config = dict(
    model='CTC audio transcriber',
    kernel_size=3,
    rnn_residual=True,
    beta2=0.999,
    eps=1e-06,
    batch_size=64,
    final_lr_fraction=0,
)
Rows from block 3 of a small CTC audio transcriber, named by matrix and row number. Each number is 128 + 24 x the weight over its row's rms, rounded and kept within 0 to 255. All counts start at 0.
After each channel's rows are labels from the 100 clips, of 14976, where the channel reaches its highest value: "strongest on" is what is common among them; "loudest band" is the band of the loudest frequency at the time of the peak. Only what is clearly more common there than usual is listed. The data: read English sentences (LibriTTS-R). In brackets: how many of the 100, against the usual share in percent.
# conv: width-3 conv (model.blocks.3.conv.weight, 288x240x3, each kernel summed), inputs 0-239

conv.166 [156 124 128 166 142 128 121 135 154 108 124 118 132 122 113 147 134 123 101 127 138 154 147  64  87 131 134 173 139 127 135 142 137  88 149 115 116 147 123 136 109 136 113  87 109 122 164  82 103  89 125 146  89 119 189 153  68 137 128 114 175  99 152 134 200 110 111 143 125 128 129 122 190 117 122 126 141 115 139 114 120 112 127  87 194 130 109 109  60 114 128 113  98 114  92 131 144 121 116  83 113 119 116 118 143 100 117 117 164 105 147  92  87 121 129 123  93 109 131 127 135 112 111 100 132 105 103 116  73 106 118 141 112 121 137 127 147  62 127 153 114  85 130 110 138 118  98 123 139 129 143 138 139 150 106 142 124 142 117 134 121 132 105 140  94 127 125  86 119 134  97 136 115 139 109 132  75 127 128 136 121 122 149 104 132 180 154 131  84  91 144 147 116 121 112 135 139 126 133 140 123 121 135 135 113 119 136 120 173 128 143 110 195 121 149  90 134 146 119  80 126  70 136 122 165 169  95  81 126 153 141 122  78 123 111 107 135 143 139 115]
strongest on: the word "must" (25 vs 2.1)
loudest band: 500 to 1000 Hz (43 vs 7.4)

conv.184 [111 138 113 116 126 133 152 121  85 140 117 149 101  31  96 140 128 138 117 151 132 116 143  98 141 128 138 178 123 109 128 131 108 127 125 150 145 139 146 128 108 149 109 102 116 105 191  97 113 125 126  82  83 149  51 161  93 136  69 132 105 126 158 111 132  21  97 135 119 132 146 108 133 132 134 112 122 131 149 152 127 113 148  44 144 138  66 133  92 158 122 125 130 134 110 140 143 136 142 108 110 129 142 217 120 119 128 138 125 121 101 136  88 148 142 103 108 133 143 142 118 123  69 123 118  94 156 143 102 110 140 117 139 148 149 137 142 103 152  92 125 124 141 137 134  88 135 139 106 132 165 131 145 113  94 157 125 116 100 117 151 129 120 141 144 136 138 102 140 140 129 130 139 170 148 128 122 131 144 134 112  96 143 131 128 102 136 151 122 115 137 161 122 127 120 138 142 148 149 144 144 168  91 138 119 136  89 110 104  76 144 105 105 136 141 131 149 121 121 123 120 130 124 128 186 155 150 133 142 140 119 128 138 118 139 131 143 117 124  86]
strongest on: the word "have" (38 vs 7.4)
loudest band: 500 to 1000 Hz (40 vs 7.4)

conv.122 [156 125 148 142 118 136 139 130 126 167 132 135 114   4 136  96 125 156 144 162 128 144 134 136 130 156 133 178 121 131 164 123  95 120 109 124 131 133 140 123 166 129 136 124 117  84 157 141 136 198 122 119  17 151 172 123  34 124 118 127 124 117 132 125 112 103 169 132 151 122 135 116 114 116 132 127 130 104 157 172 140 145 146 131 145 150 131 115 130 147 130 136 119 147 119 147 132 121 143  90 137 129 152 232 131 110 131 124 103 124 127 207 154 136 121 118 147 124 136 144 137 131 104 131 139 108 162 125  99  68 144 123 123 120 135 123 140 121 135 134 119 142 143 122 136 116 116 126 125 128 141 149 128 123 108 131 124 154  96 124 116 116 136 130 123 139 121 136 124 132 154 131 123 133 176 114 119  94 140 152 154 149 115 115 113 150 113 145  78 124 119 127 132 119 138 125 134 144 136 140 119 150 128 135 127 119 121 117 105 111 146 132  67 102 144  86 125 116 161  84 111 146 115 126 171 137 175 140 160 120 135 122 173 123 133 129 146 107 131 119]
strongest on: the word "had" (27 vs 8)
loudest band: 500 to 1000 Hz (27 vs 7.4)

conv.87 [106 127 139 128 175 119 141 131 172  27 153 108 100 161 127 117 129 153  95 123 131 110 137 116 120 129 114  78 125 153  94 128 170 141  98 130 122 145 116 138 126 146 158  89 128 130 144  94  69  97 126 138 117 112 110 117 107  70 110 141 132 128 130 109 100 105 132 135 157 141  96 104 135 154 185 144 132 121 109  82  90 106 134 126 146 104  87 138 122 124 141 112 171 125 139 124 121 123  95  86 110 169 116 129 119 178 139 128 139 167 120  59 136  96 138 188 167 123 152  89 130 132 125 120 134 139 153 140 113  93 146 147 120 163 100 126 149 160 106 122 133 128  90 135  81 106 169 126 125 113 119 124 129 120 135 116 123 152  98 134 160  83 127 126 147 110 166 120 128 114 156 123  77 109 120 127 102 133 121 133 151 121 103 122 119 120 109 151 125 133 152 125 138 155 129 128  91 137 121 154 148  92 122 126 142 124 150 148 120 118 148 131 187 151 122 120 117 142 129 128 136 121 134 105 128 110  24 111  94 140 135 112 132 130  97 125 116 155 126 120]
strongest on: text has "what" (26 vs 4.4)
loudest band: 500 to 1000 Hz (59 vs 7.4)

conv.147 [136 139 166 152 133 142 122 118 124 138 119 107 107  14  98 141 139 159 120 165 146 126 139  83 110 151 143 116 158 130 144  90 150 136 110  92 122 134 143 144  94 119 127 161 121  81 142 154 121  94 133  80 105 129 195  99 128 161 171 140 140 125 118  94 131 213  71 127 116 104 140 125  62 128 162 133 136 157 122 189 111 148 133  91 141 126  93 114 188 138 141 121 149  99 131 130 143  69 136 138 163 131 135 131 155 176 123 134 129 150 105 156 100 141 121 120  94 139 143 136 128 142 126 107 140 119 153 127 143 136 121 136  79 147 147 138 147 122 123  93 116 156 137 141 200 129 146 148 142 142 161 122 120 138 130 138 115 157 129 120 102 122 138 134 129 137 142  72 113 125 130 136 140 139  74 131 102 141 135 141 126 111 149 134 142 133  93 135 170 133 137 139 131 149  79 137 160 130 119 125 130 144 118 121 128 130 158 127 179 130 130 139 131 116 133 141 137 131 122 113 142 147 129 175 110 131 138 104  82  98 134 123 126 138 131 150 117 113 139 121]
strongest on: the word "was" (49 vs 15.9)
loudest band: 4000 to 8000 Hz (39 vs 5.2)

conv.106 [126 108 123 133  91 127 118 136 137 136 130 121 121  83 130 138 135 148  93 117 139 145 127 119 104  94  96 152 171 124 106 120 155 122 198 135 117 167 125 107 109  68 115  64 143 125 128  98 124 197 159 149  82 123 212 116 160 156  91 129 125 120 177 141 176 180 116 123 153 129 116 138 123 115  58 130 140 145 111 106 143 106  99 121 153 123 149 136  63 148 126 130 145 126 129 105 119 119 116 132 169 150  91 101 138 141 161 122 135 150 132 158 102 135 140 123 106 134 124 108 109 149 114 100 120 114 125 123  93 114 137 111 149 115 117 140 139  65 138 135  91  62 135 135 154  79 155 121 117 129  42 144 138 143 142 115 132 132 156 140 112 120 102 132 110 134 125  94 113 156 110 110 114 118 116 143 110 106 134 130 109 139 148 117 118 127  77 121 134 126 130 138 135 134 146 125 131 104 104 114 117 102  99 119 129 142 157 122 147 136 124 135 137 104 130 140 113 139 116 179 109  89 168 130 108 161 122 106 162 116 108 121 100 163 101 140 149 151 133 125]
strongest on: voice: female (80 vs 52); the word "is" (28 vs 10.2)
loudest band: 250 to 500 Hz (64 vs 13.4)

conv.46 [156 143 104 153 127 153 197 150 110  64 116 159 132 123 127 117 118 110 117 147 139 113 153 137 123 103 132 155 109 128 153 181  68 124 107 135 163 145 138 174 131 137 132 141 125 131 131  97 154 123 133 109 105 175 108 112  75 104 146 111 116 140 122  89 139 126 145 144  75 139 140  89 138 166 139 127 134 121 134 105 168  99 124 172 102 154  74 140 156 170 141 117 118 170 131 119 128 136 128  80 100 134 150 192 116  96 125 128 117  94 146 115 121 118 120 123 121 138 149 139 147 131  75 144 131 109 140 131  81 126 133 144 143 144 126 142 120  99 138 124  96  61 137 124 143 116 104 110 126 120 123 170 160 121 124 139 170 143 125 137 127 157 123 130 107 113 131 129 149 128 179 118 115 126 192 141 111 126 103 134 120 103 136 137 120 119 156 151 126 120 128 149 143 105 129 133 152 140 123 100 185 150 172 142 128 137 101 116  89 128 130  94 136 158 133 102 131 116 125  83 132 144 149 152 173 161 118 201 119 123 150 132 174 131 100 132 169 110 146  99]
strongest on: the word "i" (47 vs 20.7)
loudest band: 500 to 1000 Hz (63 vs 7.4)

conv.138 [192 145 134 175 135 145 150 120 168 161 145 112 110 133  85 114 147 121 134 154 135 185 159  87 111 123 124 137  88 159 154 151 138 126 117  93 117 159 133 152 126 131 118 137 106 144 115 141 147  85 141 138 146 142 161 135 126 133 183  94 162 116  78 146 154 127 113 140  97 139 154 152 134 176 163 154 132 109 155 172 111 121 152 110  71 122 114  96 179 112 121  84 121 154 130 117 151 175 119 168 124 140 125 131 157 126 119 129 146 126 151 128 143 127 119 101 110 129 139 124 142 104 135 104 136 125 131 120 167 113 109 142 155 127 138 140 144  93 100 138 107 168 127 104 125 110 118 128 140 146 160 154 131 140 142 158 169 106  64 111 129 206 134 142 124 117 118 107 120 100 125 162 139 126 114 123 123 109 143 138  95  95 180 104 134 215 151 129 122 105 113 167 109 132 110 114 163 151 134 129 131 133 141 129 143 142 131 100 154 131 113 107 130 140 131 158 135 135 111 107 133 159 140 145 194 160  84 122 113 147 139 141 116 118 135 137 163  86 139 106]
strongest on: voice: female (84 vs 52)
loudest band: 500 to 1000 Hz (41 vs 7.4)

conv.38 [ 85  97  95 137 109 134 135 121  86 119 117 116  89 171  80 174 122  83 105 135 115  89 127 107 104 104 134 115 139 118  98 129  91 113 146 152 148 109 108 177 138 104 114 133 126 163 145  94 102 134 116 155 112 121  49 151 111 156 142 110 124 128 150 119 164  82  87 149 135 127 122 109 148 131 117 127 126 109 129 118  84  88 122 147 138 145 181 130  68 129 115 134 101 121 131 124 126  69 147 100 107 131 119  87 109 115 111 127 150  67 145  81  96 133 143 137 124 119 124  88 133  98 117 100 147 115  98 122 102 120 114 134 102 125 155 136 105 120 144 151 116  92 155 136  76 141  86 100 121 127 120 114 151 119 140 117 171 106  78 124 126 116 166 135 112 129 143 123 137 113  98 126 110 137 114 124 140 124 125 108 121 126 150 118 119 143 122 127 124 137 137 150 122 110 119 133 137 119 129  89 147 158 139 101 129 128 138 161 123 130 118 121 141 134 132  70 135 148 136  81 110 105 111 102 103 112  17 111 142 153 135 121  71 117 105 128 124 144 125  98]
strongest on: the word "not" (29 vs 8.9)
loudest band: 500 to 1000 Hz (53 vs 7.4)

conv.92 [110 120  85 138  97 143 123 126 158 134 116 123 145 123  73 134 137 157 112 147 152 147 128 132 105 150 112 140 122 122 130 111 115 148 153 126 113 179 137 156 129 122 154 236 117 152 148 173  93 134 127 119 146 160 137 138 189 157 119 137 152 124 148 113 111  68 134 136 124 136 156 122  97 138 179 118 152 128 133 145 111  80 142 116 133 137 121 116 165 115 128 128 149 141 135 162 134 123 144 135 133 123 128  97 129 166 142 138 152 138 114 132 136 155 137  91  24 134 140 142 167 115 111 131 118  53 103 122 172 112 131 137 132 122 121 143 184 122 134 143 144 151 134 136 127 128 138 153 160 131 163 134 143 135 121 153 152 121  58 128 151 126 149 129 143 151 130 120 143 135 145 128 150 119  87 125 122 119 153 144 118 120 135 126 148 115 122 137 152 122 123 164 127 154 137 136 111 138 153 179 113 140 146 157 145 125 112 122 115 147 134 142 116 126 141 241 145 123 139  67 124 150 129 141 144 135 113 110 134 130 128 162 108 140 136 120 129 122 140  83]
strongest on: voice: female (85 vs 52)
loudest band: 250 to 500 Hz (40 vs 13.4)

conv.14 [120 111 197  94 125 118  94 116 142 168 192 116 136 155 151 154 111 144 185  99  96 101 118 148 122 148 130 168 119 124 109 110 125 153 197 134 120 127 101 100 142 163 124 141 138 118 111 170  96 114 120 160 148 106 110 183 167 151 178 134 119 137 121 171 127  82 149 102 141 130 112 122 139 102 143 109 112  84 140 138 138 155 120 109 143 124 150 126 171 118 126 126 150  98 130 151 131 188 108 123 107 134 116 125 108 148 141 132 120 183 133  56 124 128 118 131 122 125 136  99 127 104 139 134 124 114 159 128 146 150 130 116 146 125 114 113 129 134 128 128 142 124 124 114 109 127 152 127 140 108 168 140 102 105 171 103  85 138 119 129 141 110 217 126 164 114 116 132 120 131 143 125 112 109 126 112 163 112 136 127 123 123  61 117 123 131 172 134 110 137 130 150 129 114 197 119 120 134 145 144 107 142 105 136 121 101 192 111 127 155 110 180 124 142 113 101 127 119 125 136 140 145 114 107 113 120 103  83 101 158 129 110 102 114 128 104 122 169 121 101]
strongest on: the word "not" (31 vs 8.9)
loudest band: 250 to 500 Hz (37 vs 13.4)

conv.186 [130 160 118 122 126 123 105 120 126 123 138 166 110 153 133 118 141 128  66 107 135 105  92 176  89 110 128 112 136 144 144  91 108 141 106 148 115 108 146 116 175 180 131  84 134 128  95 126 109 149 127 131 145 123 135 117 139  94 115 151 130 136 106 110 174 116 141 119 144 110 130 105 191 136  83 129 136 134 131 105  95 115 146 114 127 100 150 130  39 107 123 138 134 127 144 131 122 143 112 115 129 132 109  84 128 143 146 108 112 134 113 117 158 165 142 131 145 136 116 189 106 127  93 171 135 152  79 127 173 134 109 141 128 130 110 125  91 136 133 147  72 113 132 129 136 105 157 158 141 123 127 108 113 168 115 129 121 129 152 124 134 161  72 124 148 133 133 155 152 116 147 130 124 122 124 137 138 165 135 119 122 156 130 138 139 104 141 131 166 131 129  99 114 156 145 130 114 120 115 116 108 117 255 129 132 140 121 148 125 124 113 144 109 114 133  75 131 126 155 157 130 116 140 159 146 108  93 139 168 151 145 111 121 135 131 105 117 185 129 126]
strongest on: the word "she" (31 vs 8.5)
loudest band: 2000 to 4000 Hz (46 vs 2.3)

conv.66 [199 123  84 147 121 144 134 152 129  86 128 133 116 110 143 136 170 114 121 119 125 132 142  79 130  99 111 156 185 113 126 115 138 136 137 112 109 138 150 102 125  90 106 104 149  97 143  69 160 117 155  84 112 140 246 120 156 107 120 122 136 124 155 120 147 121  91 139 134 118 137  99 141 131 120 130 138 135 114 117 130 121 140  86 141 121 163 129  40 161 126 130 113 128 122 104 128 146 112 114 111 141 107 113 155 117 156 128 133 184 128 120 105 108 142 124 136 123 127 115 117 124 100  89 107 161 130 128 126 109 112 129 117 103 135 158 131 108 124 110 112 115 149 131 138 111 127 137 123 141 129 103 143 148 120 130 140 163  70 160  93 178  94 139 114 147 127  56 108 149  89 133 125 134 101 146 138 115 129 149 138 115 156 123 126 164 109 110 108 134 130 177 125 141 136 138 123 116 127 115 116 111 123 121 138 152 125 141 154 156 133 121 134 107 136 129 138 157 109 114 136  84 158 121 133 166 135  94 108 143 124 101  78 175 114 148 178 101 139  58]
strongest on: voice: female (90 vs 52)
loudest band: 250 to 500 Hz (36 vs 13.4); 500 to 1000 Hz (34 vs 7.4)

conv.20 [102 135 141  83 114 106  89 113 106 138 123 151  84 171 129 124  98 150 117 109 129 137 101 167 120 130 147 141 109 157 157 127 162  92 130 120 127 139 113 101 133 183  90  83 132  98 127 148 100  98 101 151  98  94 101 150 167 124 111 118  88 105 122 126 135 135 102  85 162 126 106 157 182 107 105 120 103  76 128 162 138 170 119 112 122 152 194 104 150 109  94 120 121 124 134 116 115 151 122 163 100 101 139 156 102 108 110 110  80 131 127 130 100  98 115 128 134 143 121 158 129 112  93 180 118 120 160 120 163  99 105 106 120 121 128 101 145 168 106 118 161 112  91 123  70  99 111 119 149  99 181 120  93  68  92  95 102 129 127 107 122 132 161 115 130 102 137 135 117 135 160 109 130 134 138 117 116  94 101 107  74 108 107 106 109 110 111 125 118 115 118 119 118 136 145 103 111 134 160 141 102 132  87 114 108 110 147 147  75 126 111 140 119 105  97 126  93 107 132 128 117 125  95 114 129 111 102  92 114 126 110 107 146  94 132 109 112 136  99 122]
strongest on: the word "was" (35 vs 15.9)
loudest band: 250 to 500 Hz (62 vs 13.4)

conv.84 [152 135 110 157 161 113 163 135  88 175 124 106 125  89  70 119 119 104  99 141 151  82 167 123  91 113 103 143 142 131 150 177 110 114 139 114 134 123 127 142 134 137 159 149 115 166 140 131 121  97 153 102 141 135  95 128  83 118 145 107 132 136 103 106 141 171 141 132 148 138 127 113 115 194 142 156 139 127  93 139 138 109 134 146 134 162  88 121 153 107 129 113 106 132 120 154 139 119 108 127 135 138 133 106 120  79 134 123 139 101 133 137 129 146 112  99  91 123 143 128 132 136 115 121 158 101 111 124 139 139 105 178 116 144 140 130 132 116 132 168 157  81 143 135  96 211 103 120  79 122 113 153 143 136 120 140 171  94  66 122 151 118 123 128 101 119 126 115 149 114 120 121 142 116 118 130 123 115  99 114 105  94 152 123 132 142 171 137  93 120 124 175 143 117 124 137 192 133 100 121 191 135 150 140 135 125 154 199 120 128 145 111 185 161 126 132 129 140 152  84 136 122 123 146 137 134  59 125 188 130 159 125 133 115 126 122 154 152 142 126]
strongest on: voice: female (85 vs 52)
loudest band: 500 to 1000 Hz (51 vs 7.4)

conv.277 [ 97 123  91 147 131 119 147 137 138 143 147 108 117 160  76 136 114 121 130 147 130 137 157  65 140  99 108 111 143 103 119 132 183 115 122 133 138 165 120 130 103  78 101  78 127 103 150 105 110 172 121 134 100 126 200 151  57 135 122 124 166 126 164 124 119 168 109 129 128 137 117 187 134 117 120 134 128 135 103 124 113  70  93 123 174 139 120 125  94 143 136 132 132 119  98  91 128 108 122 122 136 145 132 157 114 118 118 141 139 100 154 170 103  88 125 165 127 124 127 106 174 139 120  65 122 125 126 122  79 119 161 121 180 138 137 133 158 114 137 136 147 105 128 131 155  98  87  89  86 135 105 131 127 124 145 117 111 166 186 137 125 114 114 131 113 121 137  64 139 134 118 121 116 118 116 134 125 127 110 140 105  90 125 122 124 211  88 120 127 118 139 121 127 115  76 135 122 146 145 123 159 114  93 116 121 109 175 127 109 124 129  95 131 163 128  98 130 132  93 143 121 142 126 110 140 138  98 100 106 139 137 136 143 131 123 135 120  97 125  89]
strongest on: the word "was" (90 vs 15.9)
loudest band: 250 to 500 Hz (42 vs 13.4)

conv.231 [156 131 100 117  94 125 140 154 144 127  55 116 140 142 102  93 143 160 128 108 150 144 133 115 129 121 111 128 136 115 122 137 167 119 169 134 132 111 121 135  93 105 124 224 144 152 157 129  86  75 139  99 117 187 144 114 160 148 112 133 148 126 130 132 130  84 118 138 132 134 133 122  70 138 182 142 155 132 110 168 101  87 101 117  99 145  68 132 133 115 121 108 139 143 150 125 102  95 139 133 136 142 155 142 159 141 143 144 154 117  89 190 141 192 143  96 108 149 162 115  78 123 117 101 113  84 113 134 124  70 125  88 123 139 119 122 120 138 126 151 114 142 127 146 147 156 136 142 135 112 121 131 133 124 109 155 134 134 121 115 177 152 111 115 112 111 100  93 142 115  79 116 167 139  89 132 108 116 110 138 102 101 126 137 141 131 142 136 146 153  97 140 100 149 113 128  91 118 123 133 123 129  76 156 137 125 129  99  99 145 150 161 131 123 121 197 114 116 138  96  92 126 135 159 161 128 120 121 153 115 108 157 136 145 137 141 136 130 121 127]
strongest on: voice: female (79 vs 52)
loudest band: 250 to 500 Hz (40 vs 13.4); 500 to 1000 Hz (26 vs 7.4)

conv.187 [137 116 110 148 160 134 144 131 126 109 149 127 146 203 127 135 132 170  94 148 140 105 128 123 142 138 142 103 140 131 135 130 148 121  59 146 132 136 144 144  83  82  80 111  98 153  91 148 115  95 134 108 119 147  55 121 129 109 169 140 120 115 142 138 142  93 103 151  50 136 155 100 138 148 189 146 141 183 164 133 113 177 135 123 130  93 113 122  60 125 137 136 134 127 125 106 146  76 125 180 148 134 115 116 147 129 123 136 134 122  68 113 107 166 137 109 130 129 136 157 127 102 106  95 134 134 138 128 150 143 126 141 122 175 147 146 148 138 149  90 114 119 134 129 128 154 149 147 126 132 152 112 147 120 102 157 140  96 116 125 135 129 126 124 138 134 145 120 129 142 121 131 149 144 141 139 134 119 139 117  83 130 179 119 133 137 120 138 211 128 138 107  96 153  93 139 135 141 142  93 133 144  84 125 141 133 138  83 198 128 116 118  90 157 135 146 147 138 100 146 150  98 135 145 172 123 151 138  84 138 120 137 131 126 134 138 127 120 137 147]
strongest on: the word "what" (25 vs 4.3)
loudest band: 500 to 1000 Hz (37 vs 7.4)