Weights of a small CTC audio transcriber.
Data: 15625 training examples, 9.4 epochs.
Rows from block 2 of a small CTC audio transcriber, named by matrix and row number. Each number is 50 + 12 x the weight over its row's rms, rounded and kept within 0 to 99. All counts start at 0.
After each channel's rows are labels from the 100 clips, of 14976, where the channel reaches its highest value: "top examples" is what is common among them. Only what is clearly more common there than usual is listed. The data: read English sentences (LibriTTS-R).
# conv: width-3 conv (model.blocks.2.conv.weight, 240x240x3, each kernel summed), inputs 150-179

conv.48:35 43 42 40 58 28 50 58 28 55 58 08 56 57 45 50 61 47 45 42 43 29 39 57 49 61 34 48 69 53
top examples: voice: female

conv.30:53 50 59 52 51 36 52 40 57 50 65 50 32 52 51 61 46 56 50 67 59 62 60 37 50 51 52 62 57 40
top examples: voice: female

conv.239:38 39 61 45 33 35 51 48 74 49 53 52 51 41 69 50 50 48 41 79 30 42 56 63 34 50 39 46 63 32
top examples: voice: female

conv.80:23 53 52 57 54 66 38 49 38 49 68 21 53 40 50 39 57 49 44 54 55 33 56 41 50 07 45 53 47 33
top examples: voice: female; the word "had"

conv.212:61 53 53 46 49 55 43 26 67 46 45 75 43 47 48 30 58 56 36 88 43 50 58 50 57 38 64 56 35 51
top examples: voice: female

conv.71:45 55 60 75 38 13 43 48 55 45 45 40 47 49 45 56 54 45 41 44 46 52 40 96 49 45 35 59 55 47
top examples: voice: male

conv.10:55 62 54 63 54 49 50 44 43 55 51 42 32 50 32 38 58 70 52 63 67 41 69 47 49 43 37 34 48 62
top examples: voice: female

conv.27:45 38 28 37 58 59 51 55 36 53 42 80 61 43 68 44 51 39 55 45 50 76 43 23 48 42 61 61 39 54
top examples: voice: female

conv.157:46 53 58 47 45 72 52 47 73 49 35 49 41 54 53 38 64 51 45 76 47 51 59 65 51 57 81 53 46 49
top examples: voice: female

conv.178:46 49 44 42 53 41 62 59 49 47 40 55 45 39 71 33 69 21 50 40 44 62 42 38 34 48 41 49 56 47
top examples: voice: female

conv.22:26 52 60 43 61 54 60 42 56 58 51 48 52 48 65 35 64 39 56 39 56 39 43 07 72 52 50 49 76 55
top examples: voice: female

conv.182:39 29 24 32 73 46 51 57 29 61 50 73 22 55 54 42 48 53 57 44 48 47 22 50 42 42 36 59 43 43
top examples: voice: female

conv.75:42 51 49 00 61 44 49 41 39 52 48 37 44 56 58 42 64 42 44 43 53 39 39 24 24 43 42 55 47 41
top examples: voice: female

conv.129:75 39 49 69 66 44 57 46 49 60 70 49 44 48 42 53 43 27 64 64 44 47 36 60 60 57 42 48 61 53
top examples: voice: female

conv.193:35 60 22 27 40 59 49 55 54 44 57 59 48 57 53 46 47 39 51 38 55 43 50 36 00 47 26 43 45 41
top examples: voice: female

conv.29:45 37 37 32 68 48 33 53 49 57 46 72 39 50 30 37 49 64 36 71 49 40 45 58 32 32 42 52 57 37
top examples: voice: female

conv.237:58 65 52 30 52 32 65 55 64 50 34 72 59 49 45 37 58 76 43 45 59 44 42 29 38 31 42 56 34 55
top examples: voice: female

conv.165:34 61 39 38 47 65 60 67 47 52 39 47 62 44 67 41 66 33 59 38 52 40 53 45 39 32 43 56 42 54
top examples: voice: female

conv.52:75 66 48 65 44 51 55 55 49 55 50 68 50 75 52 38 45 45 55 66 53 55 60 48 59 49 34 29 46 37
top examples: voice: female

conv.143:55 67 45 23 47 60 54 44 56 58 52 53 38 46 58 45 65 39 47 44 49 39 51 32 25 39 50 63 31 46
top examples: voice: female

conv.158:54 44 50 45 44 49 58 43 69 54 58 55 34 38 45 56 59 28 45 69 39 52 30 58 46 69 56 45 30 64
top examples: voice: female

conv.106:41 50 29 36 45 60 63 58 44 45 39 50 64 47 60 38 59 62 44 34 46 48 48 44 23 44 47 54 29 56
top examples: voice: female

conv.220:52 64 47 64 57 54 63 48 26 48 45 43 43 48 57 36 69 20 60 26 61 53 55 32 45 40 41 43 17 55
top examples: voice: female

conv.124:55 56 43 52 66 14 38 35 30 56 55 38 60 64 51 44 68 58 46 41 50 37 33 35 45 21 44 73 54 53
top examples: voice: female

conv.229:53 57 50 50 47 64 60 65 37 57 39 65 40 48 54 45 54 59 53 31 56 46 54 55 54 46 42 53 54 47
top examples: voice: female

conv.137:37 56 52 64 44 43 40 47 25 46 59 77 59 54 49 49 63 69 51 62 52 48 71 30 58 53 51 57 34 52
top examples: voice: female

conv.108:26 57 46 39 45 55 61 63 27 47 38 48 71 53 44 54 46 22 53 43 43 57 37 38 60 44 53 61 33 48
top examples: voice: female; the word "you"

conv.65:58 46 40 51 41 47 52 37 69 44 75 41 42 54 70 44 66 34 50 85 42 48 61 65 43 56 56 58 61 52
top examples: voice: female

conv.176:46 47 43 35 46 39 50 61 35 56 43 53 37 49 46 47 56 22 56 41 54 47 60 39 57 44 45 48 77 59
top examples: voice: female

conv.77:37 38 45 40 57 57 35 35 44 42 43 58 79 52 64 48 42 23 49 40 51 65 36 68 42 68 51 47 25 55
top examples: voice: female; the word "was"

conv.109:48 43 31 42 34 51 51 45 52 45 44 71 76 47 68 34 50 54 39 43 37 58 50 51 35 66 48 50 39 57
top examples: voice: female

conv.147:45 52 31 27 40 52 48 49 48 44 28 76 45 51 60 43 52 31 35 45 49 32 56 64 29 46 20 48 36 55
top examples: voice: female

conv.68:70 32 39 48 55 42 43 43 41 45 34 32 44 46 28 43 33 59 62 35 47 54 47 28 59 39 60 58 44 54
top examples: voice: female

conv.4:62 62 60 34 57 39 39 33 44 48 52 50 28 46 55 39 72 25 57 51 62 33 46 30 43 51 40 41 28 49
top examples: voice: female

conv.236:31 42 40 05 52 85 47 60 06 52 50 32 53 51 42 47 39 54 58 31 49 52 46 38 52 45 52 40 46 41
top examples: voice: female

conv.69:53 59 58 17 59 17 43 46 53 55 48 62 40 47 53 51 67 35 51 28 69 45 12 26 38 45 37 54 53 50
top examples: voice: female

conv.191:39 47 40 53 75 53 40 39 35 56 50 52 59 55 35 47 46 66 61 30 54 62 54 24 64 59 51 49 60 51
top examples: voice: female

conv.31:43 52 57 41 63 30 41 44 56 56 52 60 47 42 70 34 61 57 43 48 44 31 38 34 53 26 38 58 75 50
top examples: voice: female

conv.204:35 66 42 28 50 51 60 60 48 45 42 47 56 53 56 36 64 52 42 34 49 52 57 08 00 45 48 48 54 58
top examples: voice: female

conv.238:42 59 34 26 44 52 54 51 32 42 37 20 64 54 63 40 73 23 53 18 49 61 57 28 32 46 54 59 39 56
top examples: voice: female

conv.151:42 61 56 44 57 62 55 57 61 55 52 35 54 44 51 28 61 66 49 26 42 44 54 17 55 13 41 50 49 42
top examples: voice: female